A small audio captioner, trained from scratch: log mel input, decoder width 384.
Rows from block 2 of the audio encoder of a small audio captioner, named by matrix and row number. Rows with one number belong to one neuron. Each number is 200 + 20 x the weight over its row's rms, rounded and kept within 0 to 999. All counts start at 0.
After each neuron's rows are labels from the 100 clips, of 14976, where the neuron reaches its largest size: "strongest on" is what is common among them. Only what is clearly more common there than usual is listed. The data: synthesized solo parts of chorales (CocoChorales).
# gate: MLP gate (encoder.blocks.2.mlp.gate.weight, 240x80), inputs 0-79
# fc1: MLP up (encoder.blocks.2.mlp.fc1.weight, 240x80), inputs 0-79
# fc2: MLP down (encoder.blocks.2.mlp.fc2.weight, 80x240, transposed), outputs 0-79

gate.160,174,206,188,171,227,210,207,214,220,212,175,209,202,166,207,237,190,204,167,197,206,177,183,196,225,189,189,188,193,185,216,208,214,221,176,236,193,214,187,177,201,182,194,230,177,219,205,180,154,206,196,195,232,190,213,233,197,203,252,192,190,210,195,173,216,164,179,206,189,158,201,199,185,212,213,201,196,209,183,251
fc1.160,196,192,174,185,190,166,217,217,180,209,163,175,196,196,248,179,194,223,188,201,192,189,188,204,230,242,223,174,178,212,163,170,204,221,198,213,202,189,222,194,224,200,195,214,202,220,240,190,221,153,172,189,222,198,211,214,208,167,169,204,200,222,205,195,192,181,181,231,203,215,207,215,203,180,185,197,212,196,202,243
fc2.160,209,200,196,196,182,150,219,209,183,211,187,163,204,174,258,225,187,206,200,176,197,215,193,206,225,212,220,196,172,216,180,164,197,217,188,213,201,204,216,210,214,211,204,216,193,202,180,228,198,181,180,200,190,197,195,227,189,181,165,219,193,229,220,203,196,169,165,239,211,227,202,216,192,191,163,193,237,222,168,205
strongest on: note D4; tuba; note C4

gate.41,245,173,211,239,188,185,194,186,214,208,180,172,184,198,164,214,187,175,195,196,224,202,210,199,244,202,191,183,211,200,180,187,208,211,225,211,215,224,221,228,197,187,191,183,179,225,233,185,195,174,216,183,210,196,218,175,200,207,232,180,194,152,215,216,240,205,196,197,203,179,189,213,175,216,215,206,185,147,203,211
fc1.41,174,181,215,199,179,190,211,179,203,192,173,214,210,191,211,217,214,197,242,194,241,164,204,200,163,193,157,193,179,193,236,206,215,177,200,214,195,213,195,194,203,186,179,193,227,178,231,190,169,176,203,190,226,207,219,229,196,186,181,177,203,230,197,187,178,170,213,189,195,200,242,222,211,218,238,199,176,209,203,237
fc2.41,175,188,249,214,176,207,189,176,195,220,253,181,199,198,158,200,229,168,225,164,192,207,177,228,163,214,192,201,204,192,221,195,206,208,184,203,227,227,189,194,222,214,185,216,222,192,199,183,197,179,205,199,205,211,211,218,170,198,188,202,192,188,223,184,163,178,206,221,217,184,197,206,213,204,197,215,152,201,217,239
strongest on: violin; note D5; note F#5; note E5

gate.224,211,190,201,187,221,216,216,226,215,175,180,199,234,207,206,223,201,199,200,180,173,202,188,171,202,186,215,182,193,201,215,191,168,206,224,206,177,196,199,202,173,230,195,197,203,199,257,206,167,187,197,151,197,188,203,213,207,241,201,177,166,220,185,164,207,150,207,210,197,211,231,215,214,225,201,224,222,208,213,169
fc1.224,180,224,207,185,193,161,191,189,203,210,227,201,247,231,232,235,173,225,201,216,193,183,231,192,190,187,216,216,206,202,176,190,187,181,209,188,186,206,173,168,180,188,193,227,186,217,222,185,210,170,207,155,223,169,209,246,182,193,218,206,203,194,200,217,197,209,213,210,164,161,215,204,192,197,189,202,212,231,218,209
fc2.224,210,202,203,195,203,181,234,207,184,193,212,202,238,216,223,163,176,205,203,261,162,208,236,194,183,207,232,209,198,240,194,175,183,197,216,200,176,188,167,222,180,221,183,211,189,192,180,205,222,234,183,168,206,174,194,204,193,183,203,200,181,210,207,211,160,215,203,193,184,219,196,210,203,210,176,231,230,177,207,184
strongest on: violin

gate.14,212,202,189,196,167,189,215,228,162,187,187,186,185,226,220,233,191,221,155,219,192,174,182,178,199,187,194,173,228,183,175,199,220,203,185,228,226,176,216,202,205,176,231,171,224,195,204,203,202,192,180,174,207,186,165,181,196,198,194,222,240,196,192,211,223,234,201,207,216,237,179,211,229,199,219,217,215,217,222,190
fc1.14,170,192,177,212,198,188,228,196,193,188,206,227,194,204,188,219,212,234,154,204,197,200,182,202,222,190,200,202,218,221,163,178,160,190,278,185,208,196,220,200,231,177,216,205,232,178,195,207,233,193,206,174,192,183,186,219,210,204,179,192,227,216,192,210,174,199,208,178,224,205,226,208,230,216,195,209,188,193,177,190
fc2.14,196,205,202,219,219,187,207,204,185,210,204,212,186,191,191,177,189,209,179,177,195,208,192,205,248,186,184,196,212,209,179,179,176,179,248,194,226,225,192,231,210,189,192,221,215,175,183,214,222,176,172,170,197,239,182,196,248,204,182,203,201,151,222,168,176,225,236,197,226,192,215,212,204,217,203,182,172,207,184,190
strongest on: note D4; cello; note C#4

gate.85,203,229,189,219,195,194,217,216,210,214,224,191,205,192,204,227,232,222,179,198,191,181,193,173,205,226,235,200,197,201,205,181,201,254,181,197,188,199,184,234,196,212,225,200,179,208,161,240,198,230,178,208,202,210,222,164,180,212,208,174,171,207,212,193,198,214,211,175,156,182,198,181,191,181,207,160,176,176,224,179
fc1.85,215,212,177,189,209,187,220,204,212,206,191,178,182,197,194,222,209,203,203,199,198,157,199,190,196,205,225,179,206,217,205,234,200,234,199,213,174,215,211,228,138,218,255,195,199,173,206,189,172,198,222,174,202,205,196,179,213,218,227,145,214,168,205,169,223,202,187,208,204,208,212,223,198,230,193,177,198,196,220,181
fc2.85,173,194,160,169,213,191,218,183,208,227,210,199,184,190,183,239,194,203,215,210,210,191,199,195,194,187,217,203,216,191,197,209,203,155,203,217,149,206,228,178,174,194,201,203,222,194,188,205,212,182,220,204,177,219,203,159,171,207,215,160,200,194,226,202,241,213,187,204,242,210,196,196,200,209,246,205,240,216,193,174
strongest on: tuba; note G#3; note F#3; note A#3

gate.194,206,185,194,170,163,205,184,213,242,182,188,203,185,199,184,234,216,209,197,220,156,231,210,212,196,178,180,162,210,205,186,218,211,236,171,224,203,217,218,203,199,184,220,191,176,209,188,179,184,224,207,202,177,183,217,231,216,162,205,173,195,174,230,202,229,184,236,206,211,203,186,163,187,220,222,192,211,195,188,220
fc1.194,192,209,198,212,225,190,219,200,171,223,220,210,228,205,224,179,191,167,211,192,246,158,213,199,197,222,219,219,199,192,213,171,207,172,205,167,192,183,182,212,225,212,200,231,216,203,192,192,221,166,174,218,211,216,172,158,177,221,182,214,192,212,207,200,187,211,145,206,190,195,210,229,198,186,173,234,205,200,189,177
fc2.194,202,221,194,208,205,174,193,223,193,195,213,169,207,215,193,212,200,185,193,219,234,203,194,219,149,216,197,239,185,194,179,212,239,166,210,185,229,184,170,225,221,204,218,206,198,208,209,198,213,205,174,184,190,218,182,187,192,243,198,201,198,208,241,186,167,176,154,203,175,188,203,210,205,198,169,201,246,190,178,207
strongest on: note G3; bassoon

gate.5,207,199,199,181,150,206,207,234,190,223,187,214,208,212,218,204,201,220,214,231,213,205,156,202,180,216,195,220,211,176,193,207,203,182,187,202,178,174,174,206,256,182,199,205,228,217,209,204,168,164,159,169,204,179,200,213,196,188,208,200,216,233,210,199,183,215,217,197,214,187,188,197,246,222,176,170,170,206,197,215
fc1.5,198,204,202,178,195,200,180,205,196,190,201,168,225,247,180,232,216,182,182,196,207,197,203,189,230,226,231,160,222,204,210,228,181,230,213,209,217,183,180,194,196,201,200,215,197,219,177,197,181,181,192,203,206,229,176,204,208,168,158,182,222,147,223,191,225,214,170,203,183,206,226,213,218,178,171,207,208,195,234,189
fc2.5,203,199,197,193,166,217,212,226,206,203,166,175,178,216,229,205,215,200,177,238,208,206,194,212,189,220,186,168,230,228,229,169,167,213,189,188,195,210,196,168,217,214,216,217,178,218,190,224,184,184,187,193,208,187,198,210,180,174,206,213,195,172,235,183,211,220,163,209,192,199,230,209,214,170,184,175,171,189,237,235
strongest on: note B4; horn

gate.186,201,215,204,177,235,178,218,224,205,201,177,206,242,194,194,212,178,192,190,205,193,185,186,194,176,245,188,207,244,186,206,210,205,180,193,218,171,211,182,184,244,157,181,195,205,214,216,235,195,216,163,202,199,207,189,205,214,187,207,176,210,159,185,203,181,231,209,165,181,209,220,170,218,190,184,204,192,222,190,231
fc1.186,171,208,210,207,184,149,176,157,183,177,233,188,245,167,236,194,178,210,212,223,221,193,192,197,156,209,179,199,229,209,193,209,158,184,194,206,211,205,198,204,246,194,202,197,209,200,202,213,219,188,217,219,217,196,192,193,189,176,202,246,188,182,189,188,228,219,195,217,207,209,215,204,207,180,217,179,221,217,188,211
fc2.186,194,210,222,208,172,195,194,209,205,194,202,208,242,206,232,214,201,223,212,171,207,176,202,203,173,219,163,155,229,208,203,206,149,197,184,186,199,203,190,231,219,166,215,205,200,208,185,225,214,208,230,195,198,172,178,195,168,208,226,189,194,161,182,181,231,236,186,210,187,201,208,173,203,181,225,193,234,218,209,194
strongest on: note B4; horn; note D5; violin

gate.211,196,176,198,193,214,220,163,182,220,201,199,196,207,192,237,217,182,215,233,207,225,189,199,177,197,197,175,200,201,216,202,229,208,186,159,248,204,205,189,204,250,195,198,182,198,181,174,235,191,208,201,203,197,160,178,188,192,219,210,193,209,198,197,192,171,211,202,157,188,182,177,156,213,241,207,213,223,221,184,218
fc1.211,248,184,208,162,233,191,202,223,200,221,206,209,190,175,168,180,177,200,183,181,177,227,198,203,200,198,182,191,204,198,203,177,230,204,252,194,198,217,174,218,189,164,195,201,231,195,191,190,211,245,190,174,191,206,200,173,184,190,196,224,192,212,194,202,197,201,197,220,190,253,195,197,200,175,232,172,186,202,234,180
fc2.211,236,203,218,178,242,197,214,208,190,223,176,226,195,172,196,196,195,199,182,191,166,218,191,239,204,197,194,180,206,199,214,187,217,226,234,197,187,198,167,225,203,170,199,229,203,205,184,185,183,245,173,169,197,247,195,191,193,206,202,230,190,214,193,196,191,203,205,210,179,237,209,189,197,171,218,162,167,199,219,178
strongest on: note D4; clarinet

gate.69,221,225,210,198,180,223,174,205,176,216,200,172,207,219,199,195,187,208,183,197,162,216,188,207,218,225,201,226,210,203,208,171,227,188,184,184,199,181,220,200,247,204,175,216,203,205,178,236,178,177,227,176,201,213,197,213,187,181,229,180,179,227,161,232,213,236,211,168,191,190,173,202,217,172,185,182,201,197,236,179
fc1.69,176,206,213,184,194,203,219,218,220,210,184,205,193,224,219,187,210,207,175,215,193,205,206,192,201,219,216,213,197,195,197,198,196,191,192,207,205,203,169,177,235,199,220,228,222,177,179,223,183,195,214,178,205,179,207,255,198,187,189,212,219,192,184,218,187,204,232,164,153,208,190,225,157,231,147,169,228,165,206,204
fc2.69,175,231,216,195,174,217,224,221,226,202,182,208,181,218,228,208,214,216,194,221,160,207,213,183,218,204,210,197,193,210,192,195,180,188,195,197,201,194,181,183,220,194,200,198,195,170,214,211,188,181,219,193,212,149,200,244,224,179,209,208,228,176,223,212,197,182,254,160,164,195,199,212,166,210,166,192,181,197,231,207
strongest on: violin; note D5; note C5; note E5

gate.208,200,201,208,211,232,195,215,208,203,227,216,223,192,230,239,166,214,232,170,202,189,208,198,205,199,196,233,208,236,223,217,168,159,191,224,222,171,178,173,189,159,176,212,204,199,153,217,195,213,194,196,198,228,207,191,192,165,175,205,210,219,229,181,176,184,201,209,199,192,181,209,203,245,197,204,202,193,197,191,181
fc1.208,184,189,214,189,224,211,198,246,204,245,220,202,224,208,203,174,189,192,218,184,214,209,205,205,195,206,203,212,223,195,225,182,168,198,183,227,216,171,167,198,204,195,188,228,219,201,210,215,190,179,202,195,249,208,179,214,175,208,182,217,189,231,173,196,204,196,174,194,198,185,212,204,196,189,187,199,199,219,154,128
fc2.208,176,167,204,206,175,205,214,194,204,229,212,213,204,247,233,169,173,212,168,182,193,220,221,190,195,181,196,191,192,260,199,196,173,228,175,201,195,210,220,214,190,179,208,176,220,193,199,200,188,251,225,197,195,208,180,168,220,184,221,230,205,205,185,175,218,210,220,179,190,212,178,174,181,192,219,194,182,197,223,199
strongest on: tuba; note B3; note A#3

gate.106,200,218,190,186,228,190,234,221,197,195,187,212,233,182,209,173,206,185,216,206,221,210,202,176,176,194,161,177,205,205,243,170,217,157,225,179,190,232,212,211,207,243,206,223,190,199,191,226,224,243,211,182,173,203,187,196,182,213,170,168,202,193,180,190,205,194,186,179,246,196,176,205,215,195,189,205,207,186,212,181
fc1.106,206,216,205,207,191,163,205,193,206,201,225,213,209,220,216,192,194,235,217,202,224,182,169,162,205,232,195,161,200,207,213,195,208,201,198,193,197,178,177,214,222,217,178,163,210,215,177,216,179,188,153,171,211,190,197,219,214,212,194,218,190,195,239,190,214,214,204,233,177,238,173,168,223,222,168,226,175,211,198,186
fc2.106,211,217,233,238,217,189,177,195,207,189,196,200,205,209,206,204,171,201,206,174,205,207,186,179,220,212,223,176,213,228,203,204,188,207,194,195,181,182,161,217,228,190,128,181,203,185,177,223,161,185,173,189,210,225,211,228,221,200,198,219,212,205,213,186,201,182,214,224,163,216,195,228,215,214,185,235,200,215,173,174
strongest on: note B4; oboe

gate.68,213,191,197,218,192,187,243,196,215,211,188,208,182,178,198,240,221,203,207,239,205,181,209,207,217,245,217,207,210,172,192,235,200,193,180,211,195,203,206,188,171,215,171,212,190,173,184,164,206,215,156,236,198,157,205,200,181,195,181,186,174,213,157,205,200,214,185,200,235,193,215,198,201,211,156,216,207,183,206,217
fc1.68,233,215,182,200,222,149,237,217,215,190,228,203,177,229,248,207,229,187,170,203,190,206,206,167,211,220,165,225,213,198,189,219,216,204,162,186,178,194,217,167,208,202,190,195,191,171,210,187,191,207,197,205,216,195,196,237,195,207,196,207,226,207,192,183,198,213,210,194,195,198,216,232,188,185,203,219,165,183,224,157
fc2.68,171,208,187,213,205,164,204,209,211,188,225,209,183,245,186,204,211,209,160,223,188,186,171,206,180,182,159,240,176,225,175,198,190,224,180,188,195,206,212,219,206,202,202,207,227,210,206,241,186,180,181,186,218,218,195,233,213,230,195,184,198,184,168,223,198,230,207,192,168,183,240,207,218,181,217,209,185,191,192,177
strongest on: violin

gate.113,225,194,158,194,188,198,192,223,211,218,191,174,218,198,215,194,189,183,209,207,241,220,190,172,188,204,208,217,192,190,190,206,207,203,195,237,175,199,188,201,168,268,185,226,198,198,204,184,214,201,228,188,182,183,189,188,265,202,170,170,224,220,165,194,230,180,209,220,201,185,194,201,202,174,187,195,178,206,200,205
fc1.113,199,205,198,169,212,186,190,215,200,178,225,236,189,194,199,218,199,207,219,236,188,201,172,201,173,228,231,202,181,164,180,194,213,208,203,219,184,210,182,226,183,165,187,202,215,199,190,198,194,232,210,187,203,198,219,161,186,236,199,225,182,247,243,191,191,216,194,199,170,163,221,213,185,231,183,200,219,178,171,200
fc2.113,223,197,188,197,196,211,214,206,150,189,220,215,231,187,166,199,224,206,192,193,167,222,202,203,199,215,191,163,184,174,174,221,239,212,234,186,202,210,216,196,184,175,233,208,219,218,207,216,206,186,188,210,206,178,195,191,161,183,223,206,188,170,209,187,195,174,194,188,265,210,179,178,201,204,205,236,211,184,212,208
strongest on: tuba; note A3

gate.38,204,196,159,176,187,187,213,193,193,221,190,202,218,221,240,135,222,185,200,188,203,205,200,240,190,202,204,223,215,162,206,174,188,199,213,208,217,220,219,210,223,234,148,222,170,189,192,223,219,208,198,190,211,188,197,187,197,181,238,201,195,207,203,179,197,205,185,234,203,223,212,200,212,171,180,166,193,196,211,188
fc1.38,175,192,189,194,174,213,209,144,200,209,173,203,221,179,208,230,186,198,226,187,170,172,188,231,206,201,201,218,251,200,219,197,187,207,205,158,213,225,209,200,215,184,170,178,202,177,225,181,185,219,187,179,199,198,231,187,229,218,213,186,221,195,206,180,212,172,235,209,158,191,210,205,187,190,234,214,198,211,197,188
fc2.38,199,200,209,169,174,197,230,212,195,203,216,202,184,220,200,241,149,218,213,185,175,224,206,206,202,184,175,208,222,199,201,179,189,238,210,213,234,200,186,182,199,208,204,202,192,158,212,194,169,203,184,186,185,185,171,180,214,220,202,237,204,227,229,165,224,208,214,220,168,200,185,210,211,175,227,207,170,237,193,185
strongest on: tuba; note C4

gate.100,210,218,190,219,207,207,213,228,208,198,193,183,253,240,205,209,185,169,203,206,179,207,203,176,210,181,183,202,175,176,208,210,210,207,226,212,185,203,167,218,199,201,215,210,201,256,221,168,191,195,211,208,185,200,174,167,183,159,226,166,213,212,194,227,211,222,172,209,191,184,215,227,212,169,184,186,170,200,176,218
fc1.100,208,192,213,185,240,202,207,204,222,196,214,184,189,200,198,199,200,193,180,188,223,152,215,239,163,234,207,200,223,189,191,215,178,178,212,191,183,209,207,174,185,216,192,202,190,207,176,155,236,202,178,238,165,223,195,209,210,211,215,189,229,206,214,203,210,213,203,200,137,211,221,180,243,195,187,215,201,191,190,192
fc2.100,205,207,205,219,238,205,241,199,221,213,193,257,205,211,199,171,181,221,206,214,156,189,176,212,212,155,198,220,194,208,229,214,149,156,153,203,203,231,208,210,199,206,203,173,183,203,191,213,189,173,188,193,183,195,228,214,177,187,203,210,203,199,215,210,215,202,173,193,212,220,172,189,200,195,199,194,207,222,189,185
strongest on: note D4; trombone; violin; note D#5

gate.70,197,230,193,204,220,196,220,181,177,186,205,202,188,208,199,171,181,205,157,216,186,222,195,200,208,226,156,249,200,211,190,211,189,205,172,220,211,208,200,191,189,217,211,200,221,194,202,168,161,189,186,233,213,190,221,241,205,199,220,175,203,227,200,153,221,200,204,202,197,196,163,176,166,189,224,230,220,183,195,228
fc1.70,179,196,184,192,172,205,215,168,217,182,215,200,203,194,210,207,179,202,166,215,208,194,187,229,233,172,261,220,181,191,204,223,207,198,200,224,162,169,198,215,203,202,177,226,207,201,208,230,213,176,197,198,213,172,215,179,179,207,212,204,225,179,202,172,190,224,178,232,207,214,199,212,212,199,151,233,201,191,195,162
fc2.70,221,188,214,182,225,211,207,192,178,203,190,165,211,189,222,220,212,174,187,208,197,193,186,184,241,170,211,205,208,205,202,185,198,215,150,192,233,194,216,191,210,194,142,219,195,202,198,251,219,217,200,207,187,174,189,209,179,186,185,214,225,195,221,149,194,178,218,211,195,218,199,185,201,242,189,219,230,191,176,204
strongest on: note D4; note D#4; cello

gate.81,212,203,189,198,223,178,172,226,223,231,218,214,186,215,200,185,194,208,210,173,224,209,210,216,230,215,239,182,197,233,195,222,214,188,182,224,194,182,191,182,216,220,188,241,222,165,156,179,198,187,200,179,197,185,174,141,188,206,206,201,238,200,181,191,193,191,202,202,247,172,185,183,206,188,206,195,185,193,186,209
fc1.81,201,198,188,228,209,212,147,197,167,192,169,215,189,190,194,211,215,217,202,175,189,222,185,182,190,210,237,162,211,147,226,162,214,207,212,198,192,211,232,197,186,221,216,170,194,203,231,209,178,180,178,186,200,205,210,184,184,224,201,216,193,174,234,211,189,222,196,197,191,239,227,178,212,185,199,231,182,213,214,211
fc2.81,199,152,188,204,211,209,154,208,197,194,172,241,181,177,173,201,212,205,169,243,207,199,214,189,218,189,237,172,213,174,217,219,212,233,178,199,180,200,242,193,222,199,205,178,201,218,201,213,189,190,230,172,196,245,192,175,183,209,210,199,203,184,184,182,152,217,207,218,189,201,209,194,194,196,194,222,199,213,220,203
strongest on: note D4; clarinet

gate.231,179,193,219,195,197,197,191,217,217,191,210,193,199,183,190,189,211,180,189,176,211,195,195,175,200,225,219,166,231,193,222,213,219,169,193,199,190,202,188,182,240,207,184,192,197,245,206,197,224,180,192,246,193,191,187,182,201,158,182,186,180,179,207,203,236,177,160,204,221,179,218,224,207,189,197,174,238,197,202,257
fc1.231,197,227,194,171,175,245,206,234,205,228,209,170,199,232,203,213,198,214,195,223,192,206,201,180,213,198,192,210,163,165,200,197,220,184,198,205,187,226,230,181,169,210,192,200,189,241,176,193,165,196,219,193,227,209,217,217,224,183,179,188,171,211,221,184,192,181,186,195,217,155,213,237,194,215,222,165,200,185,213,206
fc2.231,204,181,207,219,166,212,204,195,164,226,208,160,170,183,217,200,207,201,191,176,215,243,207,223,195,182,215,204,228,190,215,207,224,185,203,195,210,207,242,175,164,222,216,200,191,213,233,194,192,202,163,174,202,208,203,207,191,194,216,229,213,242,206,160,175,195,223,170,235,188,209,200,191,203,196,191,219,172,188,171
strongest on: tuba; note A3; note G3

gate.189,224,176,173,199,198,152,217,190,213,189,202,220,226,229,203,186,212,162,227,187,218,238,175,207,178,189,169,230,237,166,214,202,203,170,169,190,214,184,198,216,226,194,211,241,181,193,180,201,203,205,220,209,233,211,223,200,215,225,204,209,228,207,196,165,177,207,215,182,191,213,200,201,215,169,219,196,185,193,200,180
fc1.189,178,165,177,199,204,207,214,195,195,164,224,180,198,211,161,217,191,196,188,161,197,217,188,238,215,203,182,173,196,195,212,191,214,187,225,194,206,209,183,200,213,219,186,195,203,215,195,197,180,206,189,159,206,219,186,213,204,241,209,195,200,235,214,212,230,203,168,190,202,208,196,218,192,217,286,209,209,195,176,183
fc2.189,205,223,194,202,223,214,236,196,176,181,160,206,173,184,164,203,188,208,172,215,202,194,187,233,236,150,179,163,203,212,194,200,176,227,240,204,158,238,169,211,180,229,188,192,213,192,222,194,199,198,196,182,206,195,197,220,220,199,199,190,176,231,227,215,226,184,207,207,189,215,198,209,205,178,212,208,210,200,179,208
strongest on: note B4; note D5; flute; note C#5

gate.215,208,219,176,199,174,203,201,193,213,198,198,182,195,213,200,244,209,185,202,205,185,212,230,216,177,207,166,161,228,211,218,226,201,221,173,215,219,192,209,194,191,200,202,189,183,209,175,212,161,231,216,201,197,194,228,214,214,161,196,188,183,180,236,168,225,192,231,184,204,195,156,183,212,209,235,174,163,217,185,224
fc1.215,192,216,185,188,162,222,205,197,201,193,231,187,179,189,196,223,218,220,197,218,178,209,197,222,191,184,157,177,223,191,220,257,219,217,170,222,203,188,202,192,174,204,185,179,177,190,188,215,174,212,210,185,205,189,215,226,234,174,215,191,217,213,223,179,211,215,183,195,193,210,168,175,210,224,235,163,165,220,187,215
fc2.215,173,230,179,190,178,223,229,174,192,205,233,208,195,197,206,210,189,224,185,179,191,192,208,210,217,200,169,178,227,203,222,231,197,209,176,210,171,209,205,173,177,215,184,193,190,199,178,226,170,202,240,224,213,176,214,211,212,166,203,206,210,217,184,175,214,249,169,194,209,218,164,209,198,216,216,175,165,231,196,194
strongest on: note G3; bassoon; note C4

gate.137,224,198,179,160,213,200,211,217,218,186,234,203,214,197,163,217,198,167,209,212,178,186,196,200,187,188,214,195,200,178,244,213,172,241,190,218,197,176,209,182,157,189,220,164,224,203,206,219,187,232,183,197,187,178,218,198,183,192,166,175,200,221,227,183,215,184,201,184,224,209,215,192,192,195,243,173,214,218,220,220
fc1.137,179,228,188,246,202,229,183,207,168,174,192,201,203,204,253,170,212,207,216,217,215,205,199,194,209,204,200,206,202,218,179,185,221,151,185,179,196,193,195,215,237,237,198,242,192,221,178,182,187,169,196,205,207,213,192,203,194,224,242,203,200,191,208,222,203,186,197,190,183,161,176,178,224,211,164,197,191,183,195,203
fc2.137,180,203,196,240,181,208,161,187,171,200,169,197,200,220,240,196,217,231,206,217,213,204,203,185,216,217,199,186,203,214,180,199,226,159,204,178,215,191,184,221,230,218,184,220,168,204,186,174,193,187,208,199,206,246,179,209,232,223,250,189,200,188,218,204,189,206,187,188,170,177,181,186,233,214,170,193,204,172,197,203
strongest on: violin

gate.43,183,187,191,213,195,215,217,228,204,178,205,189,235,216,188,217,191,226,187,199,173,250,198,206,218,221,237,208,197,179,227,204,180,211,186,192,199,226,195,215,135,225,183,189,189,169,228,185,171,209,221,180,198,187,201,216,187,233,200,180,187,163,205,176,184,233,198,212,176,172,214,215,197,182,192,221,189,219,204,189
fc1.43,237,196,202,228,193,183,213,223,201,236,209,170,233,206,183,188,236,246,217,193,178,185,181,206,169,208,195,194,185,184,200,221,211,170,174,208,201,209,243,207,167,196,178,194,222,194,216,205,205,173,219,214,198,219,222,219,192,207,179,187,226,179,191,202,226,217,214,144,201,179,187,192,172,208,173,220,207,186,210,195
fc2.43,196,190,204,211,210,177,199,192,224,209,242,188,209,201,192,166,229,182,208,214,204,196,169,230,170,209,199,217,170,166,231,196,202,197,194,160,139,192,197,184,209,177,215,203,209,208,212,219,231,179,210,226,208,219,232,201,232,229,223,190,208,223,210,162,219,159,174,202,191,198,212,172,200,204,194,214,197,191,204,192
strongest on: trumpet; note F5; note D#5; note G5

gate.21,216,197,222,182,198,219,187,188,208,193,174,166,174,223,195,233,179,229,172,204,191,168,168,190,191,209,205,236,194,228,180,213,201,231,198,227,184,200,185,187,164,219,212,196,174,218,212,195,178,219,227,167,221,195,204,214,204,239,202,186,218,213,182,184,208,219,171,190,205,185,205,221,183,170,227,157,227,206,211,223
fc1.21,176,196,234,198,164,198,221,183,210,203,185,237,173,148,223,210,219,210,213,208,184,207,225,203,190,182,181,186,178,202,194,202,189,206,205,158,205,222,180,171,206,219,201,219,184,206,180,188,203,204,203,229,199,197,240,180,216,186,240,211,230,203,209,185,209,202,210,162,224,208,203,199,195,156,192,162,203,201,186,242
fc2.21,195,167,226,205,204,207,221,159,178,210,189,176,203,206,196,211,213,221,187,244,195,178,206,188,194,180,175,233,225,193,225,228,208,209,194,187,253,171,172,202,188,178,200,204,191,205,230,185,212,209,194,181,222,209,185,203,201,219,177,216,201,147,212,174,190,220,218,209,195,174,167,194,210,211,210,228,230,170,190,209
strongest on: violin; note D5; note E5

gate.202,226,199,191,214,192,142,199,186,223,207,197,207,177,244,194,204,194,154,176,175,214,204,222,221,182,181,180,225,189,216,198,193,213,198,182,199,188,170,205,224,212,208,218,226,183,196,197,220,189,200,248,196,212,208,209,209,189,191,217,184,189,193,210,220,242,205,220,254,201,176,178,211,205,197,186,225,175,175,177,177
fc1.202,192,217,208,205,209,176,208,215,172,230,179,222,203,154,213,214,202,222,211,221,172,210,208,191,180,183,193,179,203,225,175,191,216,228,175,185,177,200,217,194,249,192,178,199,206,188,213,185,193,165,186,205,189,205,182,177,173,190,213,257,181,226,228,195,175,203,213,223,169,230,231,190,178,174,216,206,187,197,191,188
fc2.202,236,206,232,224,208,187,206,213,193,223,202,171,202,150,198,214,192,212,200,162,206,215,167,186,204,227,188,216,237,219,211,207,212,178,215,209,190,223,202,160,221,203,214,174,193,199,184,173,222,198,212,216,182,175,186,195,160,203,195,220,214,167,193,197,170,202,219,207,235,214,196,145,208,192,217,203,200,194,188,172
strongest on: note F#5; note E5

gate.213,226,210,242,217,161,211,205,211,195,208,182,196,210,192,192,225,215,201,189,251,225,214,168,200,185,171,203,200,181,199,175,211,212,172,210,232,213,240,178,203,183,212,199,202,206,197,213,202,193,211,214,168,210,172,211,222,168,187,184,206,199,188,189,239,187,213,218,177,220,167,228,168,228,211,212,188,166,179,184,180
fc1.213,213,219,201,199,192,217,216,216,164,182,198,223,210,161,210,179,199,204,219,215,180,215,205,179,180,197,181,230,256,206,167,201,195,176,191,200,200,232,210,167,191,202,216,224,224,226,213,202,206,233,202,194,202,179,199,196,215,174,176,170,228,227,178,164,198,183,189,169,180,187,219,198,203,228,196,231,189,176,239,195
fc2.213,177,237,181,191,209,192,196,207,185,169,195,208,208,188,186,171,188,237,238,161,220,234,211,180,212,203,216,215,195,200,205,211,223,224,172,194,157,190,175,218,205,204,196,214,161,218,208,223,183,226,187,215,211,241,211,188,216,191,156,183,220,199,207,203,193,221,170,187,156,187,196,206,206,216,195,216,174,191,223,192
strongest on: violin; note B4; note F#5